From a checkpoint of a small image classifier.
Model: 5.5M parameters, 48-pixel images, arch resnet_bottleneck, activation gelu, depths [6, 6, 6], widths [192, 384, 768].
Training: soap at rate 0.0027, 6200 steps, batches of 512, held-out accuracy 99%.
Rows from block 11 of a small image classifier, named by matrix and row number. Rows with one number belong to one channel. Each number is 500 + 50 x the weight over its row's rms, rounded and kept within 0 to 999. All counts start at 0. Numbers have three digits each. After the name is the row's rms in percent of the matrix's.
After each channel's rows are labels from the 100 images, of 14848, where the channel reaches its highest value: "strongest on" is what is common among them. Only what is clearly more common there than usual is listed. The data: capsule endoscopy frames (Kvasir-Capsule). In brackets: how many of the 100, against the usual share in percent.
# convs1: 3x3 conv (model.blocks.11.convs.1.weight, 96x96x3x3, each kernel summed), inputs 0-95
# convs2: expand pointwise conv (model.blocks.11.convs.2.weight, 384x96x1x1, transposed), outputs 0-191

convs1.75 091:559475543530477535533497533523347483516476494502489509510384475531466467476477570444572515493466576465580481503519494444464486503506456558457473501487511428528526480588358447493509563459467506549422422501519481511367512495515512501339611503496511508591504527456570495506506435477483532433
convs2.75 091:581459500435459500582573423546500500478500500477491497500463418500524500500500500379500444500467459475500500500500514447500391500500500500500500500464500500387500526500500502500500602570500388500366500500500500476500500500500505500467500500555500500500437467539500500500500433500492448500570500500449500500513379500500500442465500500592500500500536516480500500500500503500500500488567500420500500602500458500500546536586500437399427500408529537500526500571500649500500561500500500572420500500573500500444512484410500420500500426585500500275392500542489596500592421488500500378
strongest on: finding: pylorus (44 vs 3.4)

convs1.10 118:569473420457545547623588472487459496496394576479549488538516441482509369492536487477540499507526441665576577521487567496552484519576534483486598436543526476500450471493483476515516498472470521492391570529498472483535520528521448520465551538593480452467541483471524584530488487440455427452
convs2.10 105:500597500500401500427500500500500502500500500500499500500500500569405572466500500500500484500500391466500493424500448599500500499500553477500597520500406587500500424500364516414500338500446461500546500500580500500409495500500486500500500449453500529655500569500388500460500500553576417500538434461500465500500500550402490529493464585500481486500500461500500494428500545500413639500500473492480500500500518502490500406500530547500424434500584554544405417581364425341430500556469500500500430500455500516613500500532486406500500500500448454590500500500559500395500500473500609587
strongest on: finding: pylorus (55 vs 3.4)

convs1.30 100:509541490488455510512570503579560508609560520457415548566461471445474414462550484435510476471524545469471603439550500508479540426599433514493530433533514525487497478476479516524546553523406457488540558569577444446494454496450497491501448588549503524619565559530418513450418458403459483433
convs2.30 102:400489500500500497500500620584505389449500415500427567429581500500561500500500500538556500446500500500500500500422615500500313444500603466500500500500500500377503500500554500461500484500489500500614525500500591500576500500500500500500569500500500500493437543500444500500500460510500375500500500500549500500399500500500500685481500365500500500489633500608500500354500479499500500500488599500500569500500432500500500500500602500500500444501500512500456500500514500440538484500526500484530500500500500500500537555500500500500505493635500536500519500500500451500490503654605500599
strongest on: finding: ileocecal valve (30 vs 8.8)

convs1.77 101:491524470436532461498514492540387547528547518537490476498571475495440504448494596514634524435450420534442458486555500505484568475470486447489486565544455547524485557476526493592405451506494453574441565446469490445494440449536451514513529409530550388441510571532583544486567461556483408585
convs2.77 109:500484500559518487500520489519517495500500342500500554500500508500500479500575432460518500525500467545500535500500500500500500544500391500500508500425422500424478590438516500500500500470500500500500558500500500500500537568582500500500508572500413500425500400500500500500500617500500500563449500500500546375500464466500500490500430500374623508518486440500544500502579485535455411498500450500512411565497557500496511500481500500470399500486500500517486500500500500500500517474494500520416426500500500500432500500500593452500496389561415500610613500500465500605643598548500460605
strongest on: finding: pylorus (44 vs 3.4)

convs1.63 111:474599489451516426417442438486405526527477560553506470552478511507524569599564523474461539520511474462512476506455519565506433588464535505458555514503492552536444481446441416509452577476440469474517473499490454382475426466550527443524431576503409470510378481443384501511511498398486454510
convs2.63 103:423500500500502500500500500551507500500423606500500589500500500500500445500447500565437514500500500413452556674500500475500500461468580500500490500500658500602567517474525398500500581500514526568500500500500471500552504500500500547500500500500424514500503500500500500523500500500500500469500391500500400450574465580500454512597622500500500437500500516538535458500580500450500500369567500500460500490500432500500434538500500531432423500500612627500500500500510514387500552497489500500574496500500542500534500500531535553595500521500500500550471500500500500500500500434522588410
strongest on: finding: pylorus (42 vs 3.4)

convs1.89 110:536656549520494474511557481528510468497508502494412463545528489410561501527492436480483482376465556543567510533532555543562556489491524503567517493517554531611500497447471578457528461493521536545490449562541486468421538461573505462471511458428518415474560410420511581491501518505454662477
convs2.89 112:515500500500500577601500591500519503500371541500419500534500460570598500500500460500588411500455500581392460500385571500679428411412500500500611502531500550463566509460453450500435500698560500497478436500400495500367446500500500447500500645584500500422500434491544500513551500500500500500462461547500527568500500500473500500492500500500478421493500431500500614500600385465500500500458538500500500500500520482500607405441534461396500500656429500537563445500500558486512406500484437500576563500500500517445533441493500500500577568500470499500500500476536469500500404398500474525
strongest on: finding: pylorus (39 vs 3.4)

convs1.64 103:487556499474497532503483369568488543548404521460454581500516460472533474517512488521497495525575493550503563396472508560520513398565521509609521460513518474555482538475563555501468425530545441502476510551509482415467565595530539423446531516577501641416520546562560544543527486527545447407
convs2.64 105:500500500582500461494500427560500500500509500530500454592500562437357381500454617500500454500500441498500500500490500580500427506500432515500500521370501500500528424510370500500500500500536462391536500500500454500500500402500500382598484500577477500525500500500500500390500392430556420500545511394500452500500497459500698500405434500500466413536500500454649574458476500500500500500425500559485500460441502500500500500534435477500428500538418500569500500586391500471450500594500489500534551500500500500401575570500521430508500500468500500498541500500500500497500500549500458500
strongest on: finding: ileocecal valve (30 vs 8.8)

convs1.8 100:527506437499354425513394622457559420448498457528466424536544449509484513453527500464449405496487518461470483442439530563466484530527458585488503492485563469429510529447492562541505477492370451517529463477514484550466482537513532460411440568469522524524545441448386449587516481442453515527
convs2.8 089:500463500500500500525429500578500448500500500500488500597477500500500500500500500471542500484500282500500500500476500500500500616444500500500480500464500500500407432493533418500510500465500500500589500380500500500561500500500603476500500461500531588440538618500500483333500500500498500500413484494569500536543500572461500500500500548500500500475500500500502500500533500500618416500500387500500500447548500500500489500500500500500646616500530510623449500500500446403500500500500481605500500500452500659381500401500500574588500510500563500500416509500624500521500477500484458500
strongest on: finding: pylorus (31 vs 3.4); finding: lymphangiectasia (27 vs 1.3)

convs1.16 092:480458534509561483472436446577461485512491561492529491536465459590561475535454497445494536509499442626522495516442470562548484560504468455450488560533467425433528583419442530406454433466541439516489619585544488454524590460463459434389427459445535490498496443507444441556483491589501476457
convs2.16 094:574441502500500500500452500500500491500500444447500500500489500500500590446500500500500500512500500547581500461500614436500500500505500500549500500491594420500529625500500491500500647500498500500500500424535401500514500631500500500543500461517593500500500500500500445500500500500500418496405510500571500605500500681500500500500537500500500472521500618500500538455470555662588500531543580500415537420470500500477500536487572510524500500500478500500615500500500500496500500374500500501500544500384403500506500500500617500500500433500500500500500500500500500421500438624471501500
strongest on: finding: reduced mucosal view (27 vs 6.2)

convs1.92 102:577445544438541408412410580565493481523527539444473431482460508375513402425411424495514520455504495524427470610494495545462499464509495570525538531467458528514502478478483551551483544585502555462487443529551422488513529465437417477532483534447526471554446495463452444454530454481566623481
convs2.92 101:456500559555500500621607500562500439403500417601500500505381500476500500465408489419500500571458500431500537627500430500446500500500523500468477500500500500500476500497427539447500422500500500500500454500439500560500428506500450524500577500592445500540500471440534660586500500500500500412415500500500544554550500500500500541500594465500500500531460474447500500488439499500500500445522500500500441500569510587419500500500439386509500581500460500500519453500561432500556623396500500500500435548500554485448444570500572570456644500591415399500440500564500584584500500547500500500
strongest on: finding: lymphangiectasia (46 vs 1.3)

convs1.3 095:490436557457535481469462416484592561636565537589496578524426532550503471485495490431535584489551518560440492480555451521517543430499538481444550489536512453525521583517488457439597473468524523661489426548538482512546524475507542530568452422503461468502549465534505490486620462512484548444
convs2.3 097:500500500599474500396424500404500511414500474544500500443443500500512421500390500500500499604500459416500500439502365500419500500471396505390500500500500561467374561483500500500543653500500500468426500581500422477475429479500500500500411370500600500500426491510500500582500577500500500472464380500500469500500466500500500451500500556500500512500500500500500547500533428444437500546500500468500500443489409585436500500500522386579500482500394461500500500500500555500500500438425500363555500491519402500636583500502441539501500520465509433500500404455529378500447500500422464434
strongest on: finding: pylorus (42 vs 3.4)

convs1.62 093:524556582544541551440440434394532521489600399496459570504439545446416508540434442475526556472505444407562579483484485585581522476473475505517529509536467500352479575536498532460482560414516511524475450433495487483539509571533429503473461514477500510441491532524593559492518569489517585470
convs2.62 095:617580500379430500489493500434443500500500500500499500480438428500589420500364500571500500500500500500570500502500500581500404491500569476500510368500438492545428500500424275497470500500586578396500416500492500500487500500402500500500500500488500474528500375500390500500500500562469500436500467535418545514500434586556431439515569448453500500471500439541402500440475559383500480500500500500500500500575466509512500500521604501500500500500489512500491500613504426624449500525500500500500500388473511500500508500500470452423500555396500500500500500500500500500521500410500521491
strongest on: finding: pylorus (31 vs 3.4)

convs1.91 112:498543542529571516490460452513467461499458545570463553566443447471461445432492587452558539565531608574500454516468496508467432554477466626434527579499521508543490496492511580378506560420442519449524503476555474518522447555508527594582493464579435557397501490542512443483485481418468481440
convs2.91 084:500500424481457500478428500500500500470509426545500500492469500500500500500500477500500500533607500406500564512500535500451500500500500509399500500500500500348529500465500451500411500500388500500500443500461500425500500500500696500500508401500509373573500614500500491415406500467500446500564524417500500519500500451500500482500500500500500500500490500500566321524500500500500419466500423436500500500500541500500635499587500500401504442500500500432596500412564500500500500614500775500500414500500466500500456475500500541376450418500578549550500580500395500438487455541500701500
strongest on: finding: pylorus (41 vs 3.4)

convs1.4 100:396515536544536519484536589482552582464515478452502587517516537503494483497637561512471471448505456562504471546601484471449554496478510497515511503532475538429506496517408453534508581437485614482450459462410535396547440458579508505570518572470424458596444539479536578533515518423513461555
convs2.4 105:555500398500412447444642500487500500395450500453500500500552602481595491500500480488472500458500500458437500500466407500408500456401500496500500581500500603445500500402500500500500469500500465500458538473500488500500482500500478574500380500423606550538500500500445619500500500564556500500500393551587500500500550392500531465500500500500583446500455493379498436512500353415466523500569371500500442500601500500440500467528573500483466471500500528500500373500500500500499544449626500500381500455469500390581500500500500497500500438445389471500527455500500440578535500580500520484
strongest on: finding: ileocecal valve (26 vs 8.8)

convs1.36 107:566531512514478563481499474478587353471452482495567571509546478537472452546530435551478571463520601460599471539455475562490521528592458439450487535588427458516451488425510508488468522505508484508433563469557481529556505543507570480421482442530532533477384429471491496543533573434450598426
convs2.36 101:500500500378500628586537442500500441500493669516500447510416500575504500500500500500500500513449500500500528494500500500500500458462500500561500483500566413628500500500553447428456500594500550330500614500500420426500520470532455500549500500424500478500548500460448500500500500616542500500500500414509500513563500492500500500569500500552416516536500500500517500500500509447467407500500500475505500566562485500461500500575500489500444436500501497500500500500449661500500373618500415610503500466421583549500500667511530500420464543500500500395478551500510555500500500423500451500
strongest on: finding: pylorus (37 vs 3.4)

convs1.86 097:563533461473480396472492556567432540510537444557492386461478401474520474474454512619532521448455497483505547521451506500511542406545495579418464452457606475492472463499522437460521498513445478532560560506387430541477398517506467502562463440560424425453551469497512585490475469415466514535
convs2.86 101:524511500395434507500415500519500425500500500560444500492500530500500500500548549500500540500550460500417492566500500500543500500500500500505500500558515442583500504432500500459500500449500475730500500500485503500500500624500500500549500500562500500500478500500443500454446500425500500500339543500500500444500496554500431516423500500386500500500501500500500500500622500604500500564527500579468406500500549500500500550501589489572458500478356426486580500500490440500500442500500500566500556500500422491474310500500489500500500494508500461500500482500500500573500475427500500500
strongest on: finding: pylorus (27 vs 3.4)

convs1.67 098:571469412507481526477500451547444551532401463452476558498531531509508487459442477499480464544545389506609501569440465513510517483488585534482513497547580447506548552499408507558527466430484607506497513407512599540473528518475504439511507527476573474568561503397542480540488518485672432507
convs2.67 098:500495546487500500534500584500500464500500500430500500500419379500543554500500475367561500500446499450500595559500500507500423364500500500527581500504544473500500363550500500500541434448500628485500500500646500449500477562500462520500406500500608457366500527500491500414500500500475623571500452500500500500486522500500500500453500505365442471513500448500500500500451450500454586500463495450500500500471500500581500416567500500500500500500500500484500500500500400500500500493376588313432500449500443500441500500526495486458500500500500521401459500481500500500518476471364510417
strongest on: finding: pylorus (42 vs 3.4)

convs1.76 084:520477467456572504514522500583554495554545492466388515595522590497476505450520552509474522543484523537550638577563493541570492538458439503474539446494483649511529423520532501575456486537553517436510535521614478633523508526420477522567496554481462434520510531534483529484575545531448532440
convs2.76 096:587431500493500493435473475500458500500500576433404500500459500500504401494607500558500500500568515500480615500500500500439500500500500447432500500578500500500597500412439393493412525500500401431491500500592500500419457520500365419500500500500500500500500564424400434496500500453502409522500416521409500470500546389500488521559500506500500584500470500521500500412468453533500329500500426500500408500421500462500500500500541582463398500500500666500458489430605516486468500500508606500557545537500454500500500500500440500508385405536500555531429500500494442500500500500500510500
strongest on: finding: pylorus (50 vs 3.4)

convs1.42 085:489418581495508475470470457541578535559530472493487442540468531505604569478460483451550480592508489528523543562446481461499474563546375556502638396532495468492497523530563536528594549454462523431417435535510544513529495536396512540480514425553485577513490446451440480538410456480487433459
convs2.42 097:500492583500500473500500460516464500508428500552444500500500665682510500500568500500500500418443500554564500500500558500360389500566593500560526483484514593474577445495472422500564387672500511500520497483500500513463590506616500555500500500472500500517574389494500500500500517500584511500500500462543559500500500500391500500500480500439500500409500537571500500426500608500606535500364500568500593500421500500457500500465520524500500614615500514500515500412521493432500500464507453484500500437500500543500454537404605500500483500500500629500500500615505508500500500449427504500
strongest on: finding: reduced mucosal view (39 vs 6.2)

convs1.69 103:445451529532561564453501483555425487548472464476530506502527362488488472554482529489512491573465537507536472523614487445505505451491524467553527491562489493542581566401428550546503617517502470541524562491482564435539459487468546652483559576445480501500452475464475509476618501577557480400
convs2.69 109:426592468530591500500596500500500337518500500500500500517642500500472500500500439500500500500500500431409500672500517456500512541500500466503421500509494500451500562500523521490416502500338534505570500500500500531500557468531415412500491467522500500500390478633500500500563500500501624549500556464500500493500500445472572500464484500529500556378500569392500500310393500500500500417500500500500500500607500541500445512500500439433382500390500453500500413500442431474537429489500586500481500500501500500500500500500500500500500500500500470500500565500500500500525437500500500500
strongest on: finding: ileocecal valve (28 vs 8.8); finding: pylorus (25 vs 3.4)

convs1.26 091:465467486556581478406488542469476539514550407550578493455464461477390493432482568483515490481487496498466520414484491506499512417472506396425519437515469560414548507501485557466417510557533495552499525512500538513564503504583482509590483515556640516438562554466579524477565588494621493552
convs2.26 102:447500420500500500470500500500500500500500500440500434440500500422500523500500500533596517456491577500500500500536500500500532449393568465500500500516429500571455500500500605521485393500385482500500500411500412463477500500568469523500500500500500651595500500466534500500432500456499382500500387483451500568500500500497500550439475500500561500423439405500417441529500500500536500433617500386417599500500500500411578578500500485473500500419503572500378612500500496500500541500477500604394500472500500482500313500425424500559635500500500517575500462500558435498500500445552500500
strongest on: finding: ileocecal valve (27 vs 8.8)

convs1.28 091:502459525497463482423431500550526452553480431565560523510513494553574592498474548394436466566473482527474536506536484517597507438589504465513477600432659510461487436538528552502497615409455494536419468531441546493487520422521509596507447516585484558537486461483469464477535507468490575506
convs2.28 101:617500502500436526402432500500500426603500500429474500500500564500436387557500449673678413466500500429500429313349478510500426447549418614441418500500500519392500445500410500500500477459500500500534506500452445464500500500500623500500500500415566500591500500454407500500500500500421500500500471500500544500500364500500500500471452543551462500500500437399517448500399500500500500500500500515500500577500529515475500399500500500500500500402456578502500429533560409550476566500447500500468500500451509500500407643500470500500500421403432500500500500500500464506500500489498509500
strongest on: finding: pylorus (28 vs 3.4)

convs1.82 107:489613417505505451457413505551500472451420470468501586506555469530460547461470525469475527467589474459514537520458498531427468532473419456536497441517564378528597560423547518505562547548468433506495456470513487533439574449555459477445489443458576529500472516352540428461533502441544426489
convs2.82 111:500485500520500620484566380478532507563500421537498555542538500500500500500500500619537500500500484553552500500401500604563513539466500500500584555497500365503565515500500500524500444459500552500500500500503408502500500425500470477518500500496599439471597546500471500500550512458390500505500487543500518500417494500500501433453469467545568500617431500500500462496500430593501558500441500451526440500500567580418500500500530500421573500500515439478500500443500440321463500500500500500500554461500443562500438645561525500458500500468500500500318520500500500442500595500375500500
strongest on: finding: pylorus (40 vs 3.4)