A small image classifier, trained from scratch.
Model: 48-pixel images, activation gelu, depths [6, 6, 6], widths [192, 384, 768].
Training: 6200 steps, batches of 512.
Data: trained on capsule endoscopy frames (Kvasir-Capsule), 42238 training examples.
Rows from block 8, named by matrix and row number. Each number is 200 + 30 x the weight over the matrix's rms, rounded and kept within 0 to 999. All counts start at 0.
# convs0: reduce pointwise conv (model.blocks.8.convs.0.weight, 96x384x1x1), inputs 245-279
convs0.4,190,200,228,200,200,238,200,200,204,200,200,200,200,200,200,254,200,216,231,227,187,194,200,200,238,200,282,230,240,200,263,236,211,178,242
convs0.5,200,200,299,196,200,200,218,251,215,147,237,198,200,200,206,200,217,200,241,200,200,200,200,200,185,228,200,193,200,138,246,236,200,196,200
convs0.6,182,164,200,271,200,200,175,165,209,200,213,200,200,200,259,200,200,222,200,200,165,118,252,200,186,200,200,200,200,200,200,218,281,200,184
convs0.7,200,233,200,200,175,200,200,166,200,230,200,159,200,191,200,200,133,175,165,220,200,220,215,260,200,200,183,200,200,209,200,224,200,200,201
convs0.8,200,227,240,177,208,200,200,209,200,208,200,200,200,200,200,200,200,218,200,200,153,148,251,223,181,200,200,200,248,165,200,200,245,200,200
convs0.9,200,200,228,156,260,200,200,200,146,289,200,194,268,200,216,200,200,200,200,205,156,168,205,200,200,200,200,213,197,200,205,228,179,187,200
convs0.10,237,200,193,200,190,200,200,200,200,200,241,177,169,200,200,162,200,193,181,200,200,200,180,248,200,200,200,231,171,167,270,242,228,238,200
convs0.11,200,154,218,200,200,256,199,200,200,247,200,200,211,200,200,200,200,157,214,246,200,210,232,200,225,235,200,223,200,217,238,176,232,267,200
convs0.12,200,200,261,241,259,200,211,200,216,175,188,200,218,241,199,200,200,200,200,200,176,237,189,195,182,188,200,246,200,163,243,200,200,200,174
convs0.13,166,158,200,211,249,200,201,153,162,155,141,251,197,262,198,178,200,231,200,200,200,200,200,154,258,177,200,297,200,200,195,200,125,200,204
convs0.14,200,200,200,200,200,200,200,200,200,195,202,200,128,202,242,264,220,202,130,200,221,208,220,120,114,200,200,200,200,200,172,200,200,200,200
convs0.15,200,190,200,200,200,199,200,200,179,200,230,200,200,200,200,200,200,307,132,200,272,235,184,164,200,200,160,225,200,229,180,200,206,200,233
convs0.16,200,237,200,200,200,239,200,201,216,166,149,270,176,200,279,164,200,195,200,200,182,200,200,200,202,170,200,200,133,208,168,263,200,200,218
convs0.17,201,200,202,184,200,314,200,227,214,200,200,178,200,107,215,200,127,200,132,278,200,200,240,213,200,237,171,249,200,233,50,200,200,200,200
convs0.18,191,200,227,225,209,200,200,171,200,200,200,186,145,166,221,148,163,200,200,200,200,200,200,200,200,200,188,200,200,200,200,200,200,177,161
convs0.19,193,140,219,241,152,191,200,202,200,200,167,178,200,200,224,293,200,200,200,200,183,160,227,235,173,201,200,200,130,200,288,178,255,200,200
convs0.20,200,170,200,207,200,156,200,200,187,200,220,200,200,159,268,200,126,200,200,200,284,200,228,200,150,193,200,136,200,200,200,250,200,200,227
convs0.21,200,238,200,200,200,218,200,194,123,198,200,226,200,158,200,120,200,200,244,200,200,200,200,242,226,184,237,200,200,200,200,200,200,200,231
convs0.22,200,200,200,248,207,168,200,200,200,200,200,218,200,195,200,244,290,200,200,200,238,200,200,200,277,200,184,186,159,189,190,200,191,200,200
convs0.23,200,144,200,200,200,200,200,200,200,200,200,200,200,199,124,200,200,200,180,106,200,272,200,200,200,200,200,226,208,200,200,200,232,190,200
convs0.24,158,200,200,137,200,233,200,200,200,200,200,200,200,200,200,200,205,236,175,200,200,200,200,200,149,200,190,200,200,103,200,155,200,200,200
convs0.25,200,145,193,200,200,200,147,200,236,200,198,200,206,152,200,264,148,182,200,235,200,202,200,199,200,200,200,220,200,231,166,166,189,256,200
convs0.26,155,142,193,200,228,200,200,166,241,225,200,200,123,130,200,200,200,182,200,200,200,200,176,214,255,131,155,200,222,136,205,200,200,200,200
convs0.27,162,268,144,128,200,200,214,200,258,200,161,169,134,180,171,182,245,200,200,200,162,200,134,142,200,176,254,200,200,200,200,200,136,200,200
convs0.28,200,214,200,161,200,200,200,159,255,210,200,200,187,238,214,200,181,200,200,237,200,200,200,213,200,200,200,226,133,200,181,234,200,200,200
convs0.29,173,266,200,143,292,200,173,213,200,200,200,233,281,253,200,200,200,200,217,219,334,193,200,200,200,200,200,255,200,243,131,200,200,200,137
convs0.30,200,210,146,200,207,200,200,238,200,200,170,223,200,200,130,190,241,200,207,200,186,200,184,234,200,237,200,160,200,194,220,200,200,255,227
convs0.31,185,163,200,200,200,244,257,165,200,253,200,210,114,215,204,220,200,177,200,200,200,242,200,200,200,248,230,200,207,239,200,140,173,166,200
convs0.32,200,171,200,200,200,200,200,171,200,250,200,197,200,200,128,250,227,136,242,184,200,200,200,200,208,271,200,200,200,177,242,292,200,227,221
convs0.33,220,195,200,139,200,230,200,256,194,200,200,156,181,200,200,200,166,200,238,220,200,200,159,200,213,200,200,200,200,200,141,200,200,153,200
convs0.34,200,203,200,252,200,227,183,179,200,187,172,200,172,221,200,141,259,200,200,200,200,200,234,186,200,169,200,200,200,228,153,200,200,200,220
convs0.35,174,200,161,221,185,200,200,200,257,151,162,207,200,151,200,200,200,181,257,200,200,190,188,242,234,272,251,184,200,186,124,160,200,176,200
convs0.36,200,111,312,200,200,200,200,200,200,219,200,200,200,159,231,200,200,117,200,200,200,227,200,215,175,191,200,196,282,200,214,200,220,200,233
convs0.37,200,200,200,200,164,125,200,200,162,159,200,200,200,200,188,200,200,200,200,200,211,108,200,200,204,200,134,200,187,256,222,155,200,154,200
convs0.38,191,200,241,200,200,133,270,200,180,200,200,168,200,134,223,168,141,200,200,241,200,200,200,197,200,200,200,200,200,200,325,242,200,200,200
convs0.39,147,200,145,204,200,153,200,233,200,188,200,200,200,200,228,285,200,200,133,271,196,200,174,159,200,200,196,259,200,224,200,200,233,200,209
convs0.40,191,200,200,159,200,200,200,201,200,200,279,254,200,200,165,200,200,223,174,200,206,200,200,200,257,200,178,262,200,200,164,200,250,200,200
convs0.41,200,200,202,179,228,200,200,200,200,200,200,204,200,200,200,200,200,156,162,200,226,200,147,200,211,196,196,200,193,203,223,227,200,200,142
convs0.42,184,205,204,200,200,200,200,246,225,180,200,200,200,200,200,200,208,275,164,165,165,200,200,200,200,160,225,217,220,140,242,194,159,158,200
convs0.43,200,200,200,200,200,202,290,201,237,200,135,193,200,200,200,259,200,208,200,180,250,200,147,200,261,198,259,194,199,139,238,200,200,200,200
convs0.44,127,213,232,200,200,200,200,158,205,200,200,234,302,200,189,236,264,203,200,195,200,200,200,175,274,112,140,200,200,267,200,200,238,200,200
convs0.45,170,208,254,200,200,200,200,183,200,200,200,190,200,189,225,200,200,200,262,200,200,200,165,144,202,207,200,200,200,155,213,200,200,200,218
convs0.46,200,200,200,200,259,200,200,171,200,273,232,200,200,200,200,149,200,154,213,200,135,200,200,203,200,196,200,200,252,212,200,242,177,200,200
convs0.47,177,200,259,200,200,190,200,183,200,129,204,291,200,213,158,184,263,200,200,200,200,200,160,200,261,235,240,200,149,200,200,200,200,183,200
convs0.48,224,200,164,200,200,282,200,181,200,127,200,200,200,164,200,200,219,200,200,157,266,200,200,227,179,235,282,286,170,200,362,211,200,200,155
convs0.49,200,158,193,200,187,200,200,183,200,200,200,259,200,234,200,154,200,200,200,200,142,160,188,209,178,205,186,128,200,200,243,200,200,114,200
convs0.50,200,180,200,200,156,200,164,200,253,182,200,238,238,205,272,200,197,147,249,181,200,187,200,200,286,200,149,156,150,115,239,224,179,217,200
convs0.51,185,199,200,200,200,200,184,244,232,200,194,131,150,200,195,200,172,200,200,250,200,200,200,197,200,200,112,252,200,273,200,200,200,200,200
convs0.52,200,200,200,200,200,239,199,178,200,177,200,241,200,200,196,132,240,200,291,200,200,200,236,200,151,121,200,224,200,176,203,195,200,200,200
convs0.53,184,148,142,243,200,187,148,200,200,200,121,213,200,200,210,269,202,135,200,235,191,200,225,200,200,227,228,141,284,170,156,200,196,200,200
convs0.54,200,200,200,214,175,211,200,200,200,200,200,200,200,199,202,200,200,183,200,161,200,274,134,151,137,200,218,200,242,231,200,161,200,265,200
convs0.55,194,200,210,138,200,179,200,200,200,211,193,200,246,200,172,181,200,200,200,263,247,200,200,260,262,200,200,200,174,241,178,149,238,200,183
convs0.56,184,200,223,200,148,267,171,200,202,145,200,200,200,200,200,200,200,200,200,167,200,200,200,216,200,206,257,206,200,120,250,245,182,149,180
convs0.57,200,124,306,186,179,200,225,200,207,227,200,200,200,110,188,162,200,200,200,201,119,222,243,200,200,200,182,200,200,200,209,183,200,187,223
convs0.58,250,220,200,131,200,200,160,150,263,181,200,200,193,200,183,200,200,200,200,202,200,200,198,176,129,200,200,200,225,200,200,234,161,200,165
convs0.59,208,127,200,200,200,200,200,240,200,200,200,140,190,145,249,207,200,266,142,200,200,200,163,200,200,200,200,179,200,269,148,188,200,182,200
convs0.60,184,221,261,200,200,200,131,221,212,153,200,200,211,200,200,200,200,200,183,216,200,166,200,164,223,261,238,100,157,200,232,200,200,183,283
convs0.61,156,200,168,277,151,266,185,200,200,147,200,200,200,224,200,180,200,200,240,200,200,200,200,283,200,200,133,200,200,159,259,200,200,200,200
convs0.62,200,200,200,246,148,200,154,212,200,200,198,234,200,200,200,103,202,200,200,200,263,200,200,200,200,194,212,251,168,278,165,188,200,200,194
convs0.63,177,200,241,227,200,155,208,239,200,200,178,178,203,200,140,200,255,187,200,156,184,200,176,227,179,243,200,200,200,200,215,200,172,204,218
convs0.64,184,158,219,217,200,203,175,258,180,200,200,185,200,224,200,200,200,200,235,192,200,200,200,185,184,131,145,200,270,200,250,200,221,200,200
convs0.65,223,200,238,200,227,208,200,200,200,200,187,200,166,200,172,232,168,200,178,154,200,200,200,148,200,171,149,200,200,200,243,170,200,141,200
convs0.66,200,205,200,200,200,229,200,200,200,200,143,243,261,130,200,174,185,200,200,200,256,177,209,200,200,200,200,172,200,202,200,149,200,163,200
convs0.67,225,200,172,220,200,200,228,184,200,176,159,200,230,200,200,149,201,230,200,200,223,200,200,200,259,200,238,264,200,200,197,240,200,200,200
convs0.68,200,200,200,207,200,237,124,200,200,200,277,200,200,200,100,212,247,219,200,155,270,191,200,203,146,159,207,194,200,136,175,171,195,200,196
convs0.69,200,198,200,174,258,201,245,200,207,200,224,184,182,200,198,310,193,200,261,186,248,200,200,200,105,174,200,200,200,200,168,240,200,200,194
convs0.70,184,198,200,170,172,200,160,200,200,236,200,200,226,160,149,193,200,238,209,200,259,192,205,200,226,258,200,228,200,166,200,200,200,235,200
convs0.71,200,168,200,201,166,271,132,142,200,200,205,126,200,200,241,216,200,174,152,200,264,200,187,200,200,200,200,200,200,200,150,154,200,177,200
convs0.72,200,276,226,200,200,187,200,200,200,164,199,200,200,200,278,200,159,136,200,249,200,172,204,190,205,155,207,200,200,200,200,195,278,231,200
convs0.73,200,179,200,238,200,200,125,198,200,200,151,192,200,161,200,200,200,200,200,200,250,200,200,200,200,200,200,200,269,200,200,227,200,200,200
convs0.74,200,153,263,200,200,200,141,206,200,200,167,123,180,200,173,200,200,152,200,200,281,200,200,287,303,169,200,200,139,200,306,140,200,214,183
convs0.75,200,200,200,236,167,143,148,220,182,200,200,200,138,200,182,200,200,200,200,200,192,303,200,191,134,134,200,200,235,138,192,208,125,200,263
convs0.76,200,200,200,200,226,184,200,246,206,268,200,200,183,187,200,116,200,185,185,202,229,181,200,260,129,200,252,200,200,200,200,200,200,261,154
convs0.77,200,200,200,167,200,218,192,200,200,191,200,261,305,200,165,247,200,200,227,195,200,200,200,200,254,191,142,200,263,141,221,206,200,193,181
convs0.78,222,223,200,200,222,116,181,200,200,200,200,200,200,200,130,200,200,200,214,200,170,200,120,200,200,236,266,200,200,166,204,200,202,200,170
convs0.79,234,146,200,200,198,235,200,135,177,200,189,200,200,229,188,135,200,116,187,210,202,200,213,200,200,114,200,200,200,200,200,193,200,200,200
convs0.80,114,257,200,200,200,200,220,190,227,200,200,200,200,181,200,200,200,200,200,200,238,188,159,135,197,200,247,160,200,200,200,168,198,200,177
convs0.81,200,154,158,200,200,200,200,144,200,237,222,185,201,182,88,140,200,212,182,155,223,184,215,219,200,200,200,267,193,200,205,253,200,159,200
convs0.82,230,214,200,200,200,200,200,200,200,200,169,231,200,200,200,143,207,200,259,200,263,200,195,162,147,200,173,169,237,216,222,269,200,200,200
convs0.83,172,145,246,218,200,200,153,128,171,223,200,221,200,170,200,237,200,215,215,200,200,241,192,246,200,200,191,200,167,200,250,164,200,240,200
convs0.84,200,236,200,193,200,200,200,203,263,175,200,250,200,200,200,308,200,200,200,157,135,272,229,193,200,200,156,240,189,219,337,200,259,157,169
convs0.85,200,108,218,208,200,200,235,262,243,177,200,200,200,200,200,200,157,200,256,200,200,161,267,191,200,198,200,129,200,200,128,150,224,162,244
convs0.86,200,238,200,200,188,225,256,200,200,200,188,200,200,228,200,200,216,162,200,200,200,218,233,277,279,200,200,200,200,158,200,200,180,271,200
convs0.87,200,186,200,200,167,200,200,199,268,215,206,200,200,200,200,200,135,200,192,264,200,200,197,109,200,236,280,200,188,200,193,200,200,193,112
convs0.88,140,200,226,262,200,146,200,200,255,200,200,200,179,230,94,200,200,174,179,200,190,155,237,200,200,200,178,238,156,154,238,200,237,265,197
convs0.89,200,200,248,231,200,267,200,200,136,200,200,174,264,199,200,184,200,203,200,200,200,194,172,200,200,200,204,200,200,254,186,200,139,138,200